config.toml
image_size = 48
block = "basic"
eps = 1e-06
warmup_steps = 440
weight_decay = 0.09
Rows from block 5 of a small image inpainting model, named by matrix and row number. Rows with one number belong to one channel. Each number is 128 + 32 x the weight over its row's rms, rounded and kept within 0 to 255. All counts start at 0.
After each channel's rows are labels from the 100 images, of 14848, where the channel reaches its highest value: "responds to" is what is common among them. Only what is clearly more common there than usual is listed. The data: capsule endoscopy frames (Kvasir-Capsule). In brackets: how many of the 100.
# convs0: first 3x3 conv (model.mid.1.convs.0.weight, 192x192x3x3, each kernel summed), inputs 0-95
# convs1: second 3x3 conv (model.mid.1.convs.1.weight, 192x192x3x3, transposed, each kernel summed), outputs 0-95

convs0.19 [ 52 135 127 176  96 161 104 151 103 141  87 132 117 156  98  92 118  69  82 133 139 191 123 147 150  93 115 165 127 149 120 124 152 118 112 114 100 164  89 161 133 162 153 117 136 119 126  91 136 107 144 152 149 115 147 131 111 134 134  75  80 125 114 148 104 132 153 124 142 113 143  82 132 101 132  86 162 119 100  78 121 124  97 165 157 143 102 174 112 131  51  95 101  76  66 122]
convs1.19 [176 157 145 122  91 167 139 160 140 142 168 162 154 141 155 167  64 149 159 150 176 117 133 126 152 147 167 178 145 141 170 156 133 141 189 146 169 179 105  94 137 133 102 188 118 187 172 149 165 166 167 159 129 175 107 116 122 126 204 138 155 174 156 136 163 132 163 160 161 164 180 143 126  97 105 187 122 150 118 186 142 147  97  94 143 116 130 104 151 143 198 118 158 160 116 120]
responds to: finding: reduced mucosal view (29)

convs0.18 [104 107 118 195  90 133  58  87  95 163 103 113 135  79 129 101 107  85  51 121 165 141 148 161 124 108 108 131  99 114 124 110 129  93 105  78 107  46 148 137 190 112 130  97 133 107  93 105 132 104 116  98 165 129 124 122 173 172 130  84  78 136 134 197 111 150 138 107 114 109  21  98 186 100 135  90 131 108  93  96 150 133 118 166 105 139 104 112 170  52  42 133 111  70 146  93]
convs1.18 [162 155 160 130 105 189 152 176 158 130 145 176 127 155 151 139  89 106 170 106 185 177 160 153 147 151 187 215 166 158 189 147 127 121 145 157 169 177 153 107 163 142 157 160 139 155 172 140 177 144 183 166 125 137 142 143 132 143 139 157 156 179 175 170 172 114 172 134 173 173 167 171 133 136 129 174 146 172 128 166 174 143 108 119 139 178 122 100 172 157 182 136 137 149 126 133]
responds to: finding: ileocecal valve (26)

convs0.12 [ 80 106 137 221 113 127  92  91 112 156  76 111 137 105 105  93 114 120  72 177 153 175 114 119 107  87 107 111  79 127  53 127 110 122  93  77 139 165 115 135 142 148 128 103 105 110  86 123 129 111 115 110 158  99 119  87 126 147 120  69  69 111 120 143  93 150 134 122 106  95  10  75 167 127 143 102 138 131 130  58 163 127 125 206 141 112 115 172 154  63  45 125 128  80 144 128]
convs1.12 [139 139 165 160 125 170 162 158 166 135 172 175 156 184 173 131 119 120 147 135 180 227 153 182 145 141 163 172 154 177 170 156 153 149 143 144 182 188 144 122 175 146 172 141 136 155 147 142 147 150 164 184 131 116 158 164 158 150 155 152 162 155 168 177 155 143 187 130 162 152 154 149 141 144 153 157 155 160 126 154 184 155 117 155 144 205 122 117 158 174 151 127 136 150 141 142]
responds to: finding: ileocecal valve (25)

convs0.157 [ 61 103 129 175  87 108  75  85 118 134 127 125 128 106 112 112  94 112  39 128 155 154 119 135 108  78 111 105  84 140  92 111 128 120  46  93 100 119 128 115 151 132 139 125 112 105 102 118 131  99 110 110 165  50 135 118 173 140 139  63  80 135 102 164  99 153 130  96 112  99 122  78 161  95 175 102 146 119  99  92 140 122 110 190 107 140  83 106 141  70  39 103 120  86 104 104]
convs1.157 [178 160 162 115 110 174 168 178 180 137 171 190 157 159 171 161  84 139 160 121 163 127 130 127 160 157 159 186 155 139 157 161 156 173 185 166 180 154 129  98 134 146 121 172 125 137 180 149 171 144 182 162 172 172 137 150 129 138 179 167 140 167 169 131 168 135 147 142 177 166 186 162 129 135 118 187 128 162 147 141 151 120 103 102 150 128 150 103 172 134 187 140 140 168 118 119]
responds to: finding: reduced mucosal view (25)

convs0.40 [ 72 134 153 201  94 128  99 108 133  65  88  98  90 113  93 121 107  95 125 140 155 151 149 143 144 130 111 155 131 142 147 135 131  98 151 114 118 102 106 161 133 119 111 113  97 158  94 136 134 174 148 127 149 120 133  83 102 130 105  84 148 124 147 153 106 116 155 144 145 133  96  92 110  84 136  65 201 109  88 144 135 142 105 173  95 178  74 170 153 148  58  77 105  90  89 144]
convs1.40 [155 150 157 156 160 165 171 182 174 161 203 195 183 176 200 132 136 149 152 135 158 195 127 155 163 157 149 169 152 166 136 182 177 194 182 138 168 182 149 145 150 157 162 141 143 117 161 162 144 147 141 171 170 163 160 165 154 145 144 140 177 153 158 151 163 161 158 144 164 152 185 173 148 132 133 139 129 135 137 164 140 123 122 138 154 172 147 114 142 152 147 172 137 158 138 103]
responds to: finding: ileocecal valve (25)

convs0.115 [ 82 123 126 145 112 131  76 143 121 136 116 128 143 155 141  88 138  81 103 109 145 155 127 160 129  83 147 175 112 128 122 103 143 138  80 122 101 137 159 174 172 156 176 132 174 108 136  77 120 113 126 119 179 102 156 144 133 142  96  96 117 108 112 178 139 135 154 116 132 117 207 129 159 141 150 106 164 140 118 129 161 133 136 175 152 169 142 139 136 128  33 131 104 103  94 126]
convs1.115 [167 162 132 126 117 160 163 159 138 138 181 183 155 154 165 163  93 178 156 148 160 135 118 113 153 152 158 158 154 157 146 147 129 170 187 154 182 184 130 101 134 156 108 178 138 158 179 176 161 148 161 159 165 179  99 125 141 129 182 148 148 175 165 125 177 149 146 144 164 161 192 156 136 126 106 168 118 163 140 182 136 132 110 100 146 115 136  87 155 127 176 153 165 163 122 117]
responds to: finding: ileocecal valve (26)

convs0.166 [ 75 112 151 184 104 130  98 146 109 140  91 113 141 152 130 106 111 104 122 169 156 173 124 151 128  89 143 175 122 153 135 157 137 137 173 118 115 255 108 169 135 143 164 140 124 160 131  82 132 150 137 147 143 126 143 109  95 141 129  81 126 109 116 157 121 119 176 154 137 128 152 118 136 132 151 118 188 125 110 117 145 135 126 198 158 161 114 174 129 139  77 122 134 105  86 170]
convs1.166 [167 153 137 117 134 157 156 161 159 142 202 183 159 145 171 144  99 197 161 183 165 144 124 133 164 143 148 143 145 154 152 160 138 173 199 118 162 197 104 111 133 145 116 181 132 154 193 173 149 173 138 160 169 180  99 126 122 117 208 150 170 147 145 116 171 165 143 152 155 150 192 152 130 114 102 173 119 157 148 184 138 134 106 109 133 115 148 112 141 136 169 141 158 161 133 103]
responds to: finding: ileocecal valve (25)

convs0.187 [ 76  56 109 168 143 112 111  90  99 170 137 142 172  87 142 106 148 135  54  97 150 115 132 162 126  99 116 108 108 129 122  94 144 141  95 108 105 163 128 124 158  90 140  93 107 131 130  95 132  90 111 127 193  82 141 158 205 163 148 112  78 151 128 187 151 162 138  83 120 130  43 122 215 104 175 118 106  92 119  92 136 125 163 161 101 115 119  65 154  65  79 118 100  99 119  87]
convs1.187 [188 147 170 111 102 180 147 169 176 148 165 175 140 126 162 151  47 145 169 139 179 144 150 144 169 155 167 206 152 120 175 169 144 134 187 137 161 160 120 106 164 133 147 185 103 152 166 141 176 157 175 156 143 177 140 151 117 157 176 157 145 161 178 154 178 121 142 156 170 165 172 160 137 116 126 188 144 167 141 157 159 132  97 106 144 145 139 105 179 118 175 139 133 149 128 105]
responds to: finding: ileocecal valve (32); finding: reduced mucosal view (26)

convs0.122 [ 83 146 151 161 136 100 138 132 165  84 109 105  70 132  80 135 119 116 129 202 117 183 107  98 108 124 118 123 135 162 104 135 115 110 155 119 123 255 121 148 125 147 159 139 130 153 102 199 126 149 120 140  86 115 136 113 132 130 167 115 120 125 115 124  98 137 135 101 111 124 227  91  96 118 148 110 159 148  99 198 127 138 111 173 115 154  73 136 112 190 111  80 126  94 113 180]
convs1.122 [151 159 141 158 134 159 162 165 193 191 178 185 179 147 179 153 102 144 152 141 161 144 151 152 163 171 157 156 157 150 180 174 166 148 198 152 154 171 126 125 141 141 144 175 148 157 188 157 170 157 160 157 156 188 133 156 140 147 148 150 141 175 154 165 169 126 147 190 153 171 167 160 168 113 136 163 137 132 139 141 143 151 106 126 136 158 137 146 177 121 164 123 122 148 147 115]
responds to: finding: ileocecal valve (27)

convs0.137 [ 79 168 163 136 126 135 110 153 154 139 130 139 138 166 121 138 107 141 106 162 147 152  82 107 130  94 142 164 119 159 107 137 134 191 106 137 105 255  96 176 110 163 138 166  95 143 109 129 128 138 128 123 153  94 139  96  81 119 161  71 135  97  63 112 107 144 143 119 134 116 255  87 115 104 159 111 167 117  79 139 113 109 105 149 191 131 114 163 108 118  91 136 159 120  69 161]
convs1.137 [168 162 138 151 113 174 147 164 182 173 171 187 166 135 165 144  63 150 153 144 185 110 156 142 164 162 146 169 145 126 158 183 161 147 190 137 147 160 109 111 142 128 106 182 121 156 180 153 171 162 159 162 153 191 128 138 120 144 168 140 164 166 149 151 174 111 157 189 158 159 162 140 148  88  99 168 128 134 130 153 145 148  83  90 138 133 123 119 168 129 175 119 127 155 129  93]
responds to: finding: ileocecal valve (25)

convs0.71 [ 61  93 127 189  99 107  83  82 109 154 130 124 133 110 138 109 105 110  45 111 163 135 134 153 109  83 111 102  82 137 107 119 134 108  80  94  95 144 134 128 152 115 135 109 104 114 109 125 133 108 109 128 165  55 139 134 194 149 137  84 101 133 117 178 113 154 149  97 109 108  80  84 197 106 177  93 145 113 112  91 148 140 125 179  86 142  80 105 158  64  40  85 110  93 125  97]
convs1.71 [184 140 157 100 100 180 173 180 169 146 179 181 163 142 177 142  74 154 140 101 145 128 123 121 168 156 157 189 148 134 139 164 158 175 195 146 178 173 138  80 152 134 112 172 103 118 169 132 154 115 169 162 176 179 126 161 136 147 160 162 133 161 174 137 168 131 122 130 181 148 199 170 133 114 109 189 103 146 135 158 133  90 100  93 152 116 160  77 174 111 185 148 138 158 123 100]
responds to: finding: reduced mucosal view (26)

convs0.133 [ 93 159 152 196 102 112 122  92 162  97 104 101  87 122  81 130  96  96 114 211 139 199 117 126 111 120  82 116 133 159 110 132 112 117 117 120 147 194 129 162 141 160 129 116  99 141  72 211 141 153 116 122 115 124 137  87 118 123 150  99 106 124 110 141  88 132 151 123 114 120 141  83 116 116 168  96 194 144 111 157 137 154  93 216 111 148  77 182 137 138  85 100 133 112 115 183]
convs1.133 [148 149 148 171 129 166 155 169 204 179 176 182 188 158 196 137  97 118 141 118 158 169 165 178 168 167 149 166 157 148 169 172 186 163 173 139 156 157 144 134 166 142 168 151 148 149 168 142 161 152 160 166 160 169 158 162 146 157 130 148 147 158 149 174 153 125 156 177 151 163 159 154 169 116 149 154 143 125 130 125 150 154 114 142 152 185 139 139 186 132 140 131 115 147 157 119]
responds to: finding: ileocecal valve (25)

convs0.74 [ 68 125 134 193 111 103  90 105  98 159 128 128 139 110 149 121 117 115  49  97 151 147 117 141 114  91 112  89  88 126  84 127 132 114  61 101 105 136 136 145 145 134 129 105 102  97 101 132 132 103 108 120 173  66 145 127 182 163 107  64  86 135 111 179 103 128 131 119 113 104  92  89 203 100 188  96 127 103 113  83 132 127 123 193 104 119 100 119 164  44  53 101 115 114 137  90]
convs1.74 [178 160 163 120  96 184 132 152 204 139 141 160 132 133 154 140  68 122 189 142 194 122 174 166 161 145 161 208 151 130 186 170 152 130 159 132 147 163 120 100 176 120 125 180 114 151 170 132 182 174 180 161 132 141 143 160 120 160 181 181 181 141 158 164 171 121 167 152 166 162 141 144 134 137 123 207 158 173 141 140 184 144 101 103 129 150 143 127 179 153 176 105 135 154 131 119]
responds to: finding: ileocecal valve (27)

convs0.54 [ 72 100 127 183 117 115  92 104 102 165 153 139 165 102 151 110 126 122  35  86 147 137 128 160 118  88 118 111  95 136 112 104 147 132  77 110  93 150 146 138 173 114 150 103 102 111 106 122 127  93 105 115 203  72 145 147 207 157 135  83  87 147 117 191 121 155 134 102 126 101 108 117 203 102 194  99 131  94 108 109 131 130 131 182 114 136 111 102 163  50  38 127 111  92 130  85]
convs1.54 [182 151 166 106  99 188 155 177 178 151 168 179 145 124 164 139  61 137 165 113 171 128 151 139 168 156 165 208 154 120 162 169 156 142 181 139 153 164 123  89 153 126 128 181 113 134 171 138 178 150 177 159 153 172 139 157 119 153 164 158 144 161 168 151 182 121 136 151 178 158 178 169 130 118 108 185 124 161 137 155 145 106  83  87 139 131 142  82 173 118 176 135 126 149 117  92]
responds to: finding: ileocecal valve (36); finding: reduced mucosal view (28)

convs0.97 [ 95 131 123 179 116 143  65 130 103 154  94 114 147 145 135  99 138  85  99 120 145 152 141 167 150 110 142 169 122 152 143 141 164 156 157 108  88 165 132 179 139 151 166 122 177 130 127  90 134 122 141 117 172 151 156 124 103 142 102  83 127 108 120 165 132 132 172 151 139 129 127 114 149 136 138 100 159 120 111  66 141 148 131 182 150 177 133 170 120 129  35 116 114  96  98 141]
convs1.97 [175 151 146 115 129 162 157 163 152 131 183 176 157 152 154 154  97 173 161 176 174 123 134 120 155 151 165 165 150 148 149 159 129 167 191 141 165 188 110  96 128 144 101 184 132 164 184 166 166 160 166 162 151 173 100 121 126 120 203 153 162 162 163 116 172 157 149 145 159 161 190 162 120 122  99 176 111 161 140 194 144 134 116  96 143 113 146  84 138 144 185 143 164 164 109 118]
responds to: finding: reduced mucosal view (34)