A small image inpainting model, trained from scratch: norm groupnorm, 135.8 epochs.
Rows from block 6, named by matrix and row number. Each number is 500 + 50 x the weight over its row's rms, rounded and kept within 0 to 999. All counts start at 0. Numbers have three digits each. After the name is the row's rms in percent of the matrix's.
# short0: shortcut pointwise conv (model.decb.0.0.short.0.weight, 96x192x1x1), inputs 0-191
short0.33 112:552526548505572502546554569577523557570519565523532546545504545516495498386505517456450537457476434498429374382393413527348345517392547431505431511459491450559432500555482544411530563571581566528523579550590518539540485435492544512369501496491547456388472391475403341485373474393400349381536450514509487488517472512501460455473474455512416469501496483485509480484467521497488512536574477509509479478477480509498511478524463502499513464479499501519501531510511473509481497515493511497519517509512508491526505519483509532479479505507486496512473509504495491508486510492520495533
short0.34 120:442425425588438596410473404451603424465585462593603493449560446485439459628584457532540445464566479517618595517608467510565535540539520472484571451519595504632521526489458462520594450443429455633464416431465617585378594606505490479580533563491437580587543549505526512568565626545569609579499528481511548509506510475460530496476548544493542521481513504527501496476503530505490511515511523495492479496490511488517500521511511495502487508497514470502500463546461495502506513459498483499527477527458489479445474498518529496490535496502496522514499551484449500529499505476485487482
short0.35 084:502462454573520563471528535561542520497521495524554527479536514547414448509592574553553623520575525571517453420489466554392426543443578446519493502392533416508425421535436498425591506516506471546604531379537584574462609482490605574388503635452577422459541379531418416556445586420467497421523560476488531522480518501429516474550508514531512581529426548523471523491469522479525543473559481431476510490458466530525498486479488465527477520536486509539478539519469512476549504499502539451488492513503469500516553534487608517529560533564474507539508515507411541513485525429520492461
short0.36 050:521468488587497590455534477544621553566642552599639535518596506558566486416608517458489541503586479459385441554441551473481518559515550508509482497463545514480488485497459507450544543529556462615541520456476596604531623522492528518524462537454550428449408576520542501435347556522404412477462559481538583513553468451448527521510512541484546550515563500530526483522475586431519486443481520469515445426497498467535523568479490547514493483555508484456474535545438431456531519530435489476562482572450510543507492535546490466508487468487497559523525583497437529540481460461529520493
short0.37 085:501441502587573569467603500552570484510560546589581569506602495516436474524549424425423488400523451474430512350538406485452385546463534346413345481423538380567381499523469513417590480513512546578505530488592591559446501500501553421439506546476519447516529339470368372521463547410469471370512507504467446490442493530474578565499517502516505490499468474494485499485485475539516514510524501486495496475487485500492478471499504437496480514501484496521523474510515485516494508518505504486511503506509480515494516483459542523459521483518497464504496496499493515510483466520489528505
short0.38 124:443437421653457606424544528478658484490617513575661436476585481510474382506625587444452557484594460514411492588501608491514536424447434495486473563434589475529529420473496443499599453458519421619582515382467628622508619468463578536470450580396568475502469502505506541489442463501512511493486550498500535510497479466468465472549526523518499523486515488514538495501484514475514480451485487487504469501469470494562491555495469499498470521533493477466508459500474525486489514496481512466482484528479472422465474553512530478500537497541497513525503523505468513475493527485520489476
short0.39 079:548549498517504565511621521505516476523546531601522555543556560550515618489521400380374494342534304477380475434525358496481460519490540356459422487500525448561407587598447583410528632570499578533535550566570521560509505525475507503468492557426548352502526447431426441457508574420459461368475549474486504499536479482498518515480464496480520516466507505489508470501512504543517495520506482483516462447496505499482514514514495470502505517517506492486503484507489491467498505521473488490529504520489505503534507528489495413467489480495473496497518497486455530544471494554498517512
short0.40 059:596574604404570442594413539570381607511416467437433552536380554525517555453473551553554607518477595533594455497425455513452507541535534535517519550516451569452520506479547522560411567559532595375474545612567370400557443475549493577497545501577503566447461525494542537509560425541432446555493429503490443510476511492555537581428525464505459497522486542478557493518507495474479509568521507505620503508560528522521553456515483537487503464468502499530533536501507490496511493543508504519480542455521542594538511510545498551516495526468486519481522430546560538534481454497535496533
short0.41 142:565604551349528364594490567555346557531370550429357511564414569497557552481435521608601531612399600539584488536451563544508529496520504594571531496540431576479622551523532515548424546587539533353434541535541353389561377522583450531574548434574495507476528512600534525551519452540514514567495526505522515505510491505515526498487473520508513500511513516474511511524513495511491489498501478461506512479502509497493521514495502517513522512524513508477486492497505502477520493498472496491524508494517506534517480513505485490508456513491481503499523497510520510525506465497518503506
short0.42 083:428440486582460586436510434435565448417548442488514426406604447528502519635470414414483419423530419366442614505659528409587567411543466482441430377480539434421426464440403488453479440429425438549565406457422571531469567483388441489470424514428421457624472487367474530431480552500532424474517498509467557486472504507444547528524539510508548546508458486515479471490508500463515501474474520487484468491505484500496474529502497499505497479473506506533518486497464517486488488478497483480525487533488497535490500521494517510504537521494514481519514534465464473474505482484483479482
short0.43 079:509465512453533439578460515526453488533490482464471458518414529478479438342477596573482511620436562521550364432330447516374432505375495548548420566439471393504484462533577507481465509525551496421477524486527451510590504552525535527443477527572469521360512318565406407582397413372403393388492506499515504503508416462503505495538471504508482525516494481475527521511493519523531506458483466433536505484488482492486513487499505467507517507526498505487473519500510521471504459528475508477446516476502468496541520514504509493494474516546467500492508472536513520522517484473507508442
short0.44 133:596619582415583430622504610604424605576444572484420568592400613549553521459459550604598546629467584570549437459456553557426420515458522563573515510484387492486550556556550551483416585629601576425489586543590420454579404524594494556570558480573514479424516469593457420536461417464468455482482521497498513508516492500487544496498474513507504498514533526501516503506501516469484476494483484443528501475497510485511512498496498521517491502521518502465487495515497516483515489504483503490523491495496500526491465511505478510502467504509479514515526486513499512526485484497547494507
short0.45 070:486485529424445434571433471473391466461422450399398447472456457473509493399416425446416463498484463455449396417467475475459483403468450488426416422452490447439460403435376418515441479484459463400470449482476415431557427481425454455514395436456441500424409438418464446419423435439395383464558537500460554504530539457498420457542438505503546505510500411449503518510498468556550563485472466425478493477497481493469539544483512527521542544484500465506460490524556559526512471499519498497471473468502471418491573522506473478493475490529509525492517465513495491509451482451449515528
short0.46 063:480392485513483502423437393451525454412517381527532433403482423466458322505630524509477451491484543498574565576482512465520555627525565594491430497394566490510493477440398463534492406398418435498441437411469506446448564580495496500473524486547476563548477557487544542488430499537456472505475432529468516541463459506460548512475505535515453489590544479600574466450459537409457530514431518464553474478482527499587508480579483487444470481490524464474464419502502471481430483484489463499518546487516487540447443532521423599467487483472464513470469513560506502471466538494557472547
short0.47 113:455441407550361554378454433414553432406522396493508416430563395482521565639487412428456436377539385451461627596617546467628603392587418440477508425557532544439497506483455520502482465401396455542477420458439554517467534532435412488527459479425440470633520538475523622495578507548599497532492497480480488488509486487500554553454509495507521511501469526508503493478484490508493502517516499493483496471511494490525521511516485480487492490475512500516518496540474517496504501520508483461522506500490507564524486524509507510474499494525500510506487527523481494515471475498519483552
short0.48 116:480526512372493401568452495462385459483397479427399430487423474444545508539422502602567460597398600554666536543504521537543522528550474574565551498599386596546563546495538490568423459491481483404410470518458381387523357601575465445605567413596451580515533568562558528540575456567548602602472542506523538480521479504504517503498485534504531506497483503435522491513524518509502506450480486456490501471513503497477497533495481482497507507496529505502479498517456477473512504466468499469517472525485498521492491503509515486509452499503478512509499526491476525522497469464518492485
short0.49 138:493495459638474669416554502513623496498640505589609528475597498561427588583586477444473504411625388488434573493590444475549533457547507390438520470534607473498442494498479493462605555509495531629648512501525628647445653462463542510496482615423513431579495501464495507496558609471556510463524500474504511499473539487465487497500517494486502532492461497552463488482452477507517508514527523533454479512505479515489471485500499493494514489484500476549505524501497491514508511497535495494531506525499493501503512485489526497510552504476532482506486552496477486494502515498474508496
short0.50 073:476444425531476504440523515495527441455488495527572529492505530449624445472501519520493537408421470465577488502432359451456540533496531405515345592527364518533466512485561545525466414498468466505445503582506524503454517585504505470420519512521559504475495443483518563487472371491562595480491449441529513481477441489577433467489459424498438478474544469490591481527479456478480468596550473631603502469513519500504520515474466480471492486512445469433495482517473510474425590562478511560446638541508557465567540488530480489551600507533546489477487496493546621543541546508552585443
short0.51 112:501554492582496631475524527507593530518608524559594467528570519555437571633530489502531515459566445538527620557612493541609571459567482412500617510583470531519467606595556565478564582518527559607578524509522588614455569435521551514554552608473534429615593507514500528529624564493632608498482508501520544505486469506414541506494516543508581579520475525546544485505502530459495506480511527505476503498521490487527484541540449467473492485490500493460514481532446503492506518481454516470549503562468473510469479515500536513481521494477498497536491564496436509525510515448505492466
short0.52 099:561553550579551604512539553576553571560609538544577594546525535601436495501571583540570606521610529538506495477494490530473489580496592486529544582401523451522401524537525553437631581539560562542612559548560563595457587411529572557439547612520582475487535425527463491522468549467496526430532450499484515491533488402541394465463517491498432511458583441464542474470471525511489524558542447476541489541493498514507535489550452657539480512465548508521530504543541473458544514493493463491490513500521519438504450521521485526486527526510511546483462499533513542497481509534509538513
short0.53 074:440418441554437616439560452441566408457590491599584358440535478539450432564561465497478389480511409523633575498581483551560488382529375464513473434613476537643482498522476535467591416444440494569533445419447562582476585571478545475531525611492360479544573482581488471618554541481510452595529512535508513503506498458452480459529554515526482567492504549503503475476472536515507521527541464487475436501466479512491490500515478513469480520507548463538482503501488491502485508475543488483536482489470477483445450510501535564489540506510489493505500518510452500472492497454500478503
short0.54 094:497486499535534550538536516502527463515565475596559495511490527549479326455589534558510542581592528504547403420484450572362370595365570531541421527344467386576460457514423520464636462513502482535555519454528545566464547537542599532453519636537515526397476382553406367501339512441402415436501558510535496511516485476447515476521515527512512524515505500528505504461486532499500491450524481470464492503454492502530504528531514517498497527530520495504538479498526504486525474489470483489497485494492478486454494514470533497488522508538487499494505504474453493480512523465499506509
short0.55 077:529531564500556523560480519487499524483528476508541517482504504488492506365429468391378503414501434402408412414386366438421428529438567353444420517447408472412351473466454540475457519515506551472525532615544496505538505421441493434403484509477526413403454434359449473357432431430449400404548466494523462498498457506546496488489461474523398482497520494515540484488466475514499464548484495515540495476502488503519481443541461510502485507438512483494488510513489451526485518537519504485489556470521511496528478492500475588501473510537517500494461500515515539480518538510547518490
short0.56 081:471496415575404553408482568463596506467550473492597480484537463486506522635519531502576518473569445542568620617561588460578550434497416367508601507508395515524501517485493564440520434471527558597557530509518571571440554502475485478444509472394547492598487587439513587398538495533597568540519537455377539491513418511495536524465536535543506513462484563488504475503510576477477485538554446506443454498539502522471468556496456552501497470493535445491476476518478506517520465548519515477478530518468504534502512587521529481360478522517527522540530528617503514478423499518484493521
short0.57 134:574607633441606460685513561570445589565488585500477561584410591523498480353491537577554532612463562525525358411348465542392413520455549519561472557492385471527459534528545534491492515590548575440499564574574425486553408459577531504465567489612516509341527413585448407533470424451452461442500501493498474501499485476522470485505489496496504540473463504462515512521495510528513486492530482502500519503521509512483514489500507496503516509527513535488509527490521506496524487527500512507473486477508496477505522491479505493489488502495490488481498474521513499491507479513477529489
short0.58 106:496468472628502632464547478518628488483647451639654530496525497542397429519671523521513541508666487551518477440569443562445438574450573470506525523428529378531422504528448506440625496488484491643578491478528633666427599488513606547450516654503556504488535439526417427516482584449477518408508496504518497499512492499455518496515510494495483497505524487533483492486488525492484480489490489482489494501477479495517500501500492503519499512511498506485521485510519486485512490501479495501495498507500491475498497487501494492491517512507483497509514502491488510511504500504503518489
short0.59 065:535537436596459559520537583490558456531549526547564543547542580543563484624513605611550569537535476584539599531651542577504563482544477557608470643474464535670531503505449551485557477509522498548565525447498578531498530616575559605597529544541517492618493548614551571596456437538452524554481530484544516475525491485538522485421549519465487465475546522463511468517518556463500523505529436511508480421503528474481510549488454536506510485507533527502514478483486444439524508482434502478578459534483561565530464497484488464506446518459500488527548534502522484565497444483488505531
short0.60 093:612601572413594434578475599614404638605435565483446571614496604547560532436406551575577567628460610543503439455458558591456455518489497538581550584478387463480501567550563558461434591610585548427472569499570426427585416440570487503550537478577522488440541389579441449527490470437473495468508493487512554487521494482499494458474499488511512459506532486473521498513476523502464508509505454449530512486482502510489524505498480555505500506500521494493477457544482472487542513470479501496485481491498520495514488478507498496516445487498479514498507522492500528562490490459510512483
short0.61 107:414373455509424486434464381412511424408475389522527432409539408413485468486533473432408412444431471449526531518525522433551568465552451589411469470542585530539539444387439396593463400363397399517406386483389504477458522541428449445513415458458403543525429602472565558504523488566466567534486470483427500508467521511526484583479481515483542531483473489493510495513516478515516559488435535558483512504521533512484521511483487485479504497475482478465509458474505501532440512502509509515540513523498498513480475506488449531430475464453540482502480517504519467498488512530510493572
short0.62 128:469433436615437570371531465493598488464553513545581495430579460485444539597595509404451500350538382471458595566590462383557575476545507392394502458510623532483486446463444481489585451458464510601550466497507613565440642473397526523449472548372503464606455555415554600455535614532525503519478472453449534495486512516505514540474552516480553511480534470560495521485503506466480534509501498564478494510518529487506514501483482521519484485501492485460538468509512509498474513487487512532517519529522508519506487515516496480445544493480547498509496530505531494505474523531506527574
short0.63 086:532522573397532414580443516528409566477442432480425551523502515460545424359486533499503530579490598483504367425399468537380432611453593567489561575434386458386470476427400458515447459493490468387420464508475410410567415467492481479489475463525453547358448444491459439460408448474420548444509482511502522515513445511503536520458423497501496439510536469462553478501495532500431458553471483454569517465463519482503510484546480528478515491499501442455498443566467448532518497443415475519501523507497483521493461514507469490499423499505490527511499490545515528562493485459523489474
short0.64 075:430429442615480575406539514472557469492524502505554442478529450516471444621508551520571504456478426492567572460566520511528460485433512449532570504464548463520553497528517515475595415454448423589562477511527616554363621456501526455409562540460531437531545498530456474517505654507630624548520520559501456546434552537386606481516595544507476539553470563626420498464520503457519502507535555476496517535485484517531431524538529452503446480475491473565519438477496487522494482501530476508520547540501491536462581504487570543462593531499465489499506517468457520500451518494466500474
short0.65 097:581604554390557393589517569585390582562399545449401591567426571505490595463442523590584581547466560585547450406441438526431438541480548474529559518508451481473460548563580545479390633601566607396479576599589396426513405480582523554520561469563560498463542428532461427515538458423476496431510501496467464497516498477560437491511465468520474497471516469468499511531527477537537492516498460506518517509511510498474520486489506512534521511474497528489483553473524515486512489517505512515444513452530522471540536522518475477514471527519507496481523432516550510510500476501495526506
short0.66 132:428427473493396485445462421450491497435475470474495451423513413418535525587511443437450405483488488483466572618580622449600632387582393528418511447592553570456582433420471371589476409410423404507451391471415507459552507532418450458560387445413420559592460639497621610490545490562535569598511476490491504502496496513503498512505500501512475481504495491509523506496474463485470542515492500503497503505515503501492489478492504485498507483497484496503460488496480458522483513522501501487495521504513498535550499492505476514494471475471517485508478512529523492504516500499510485499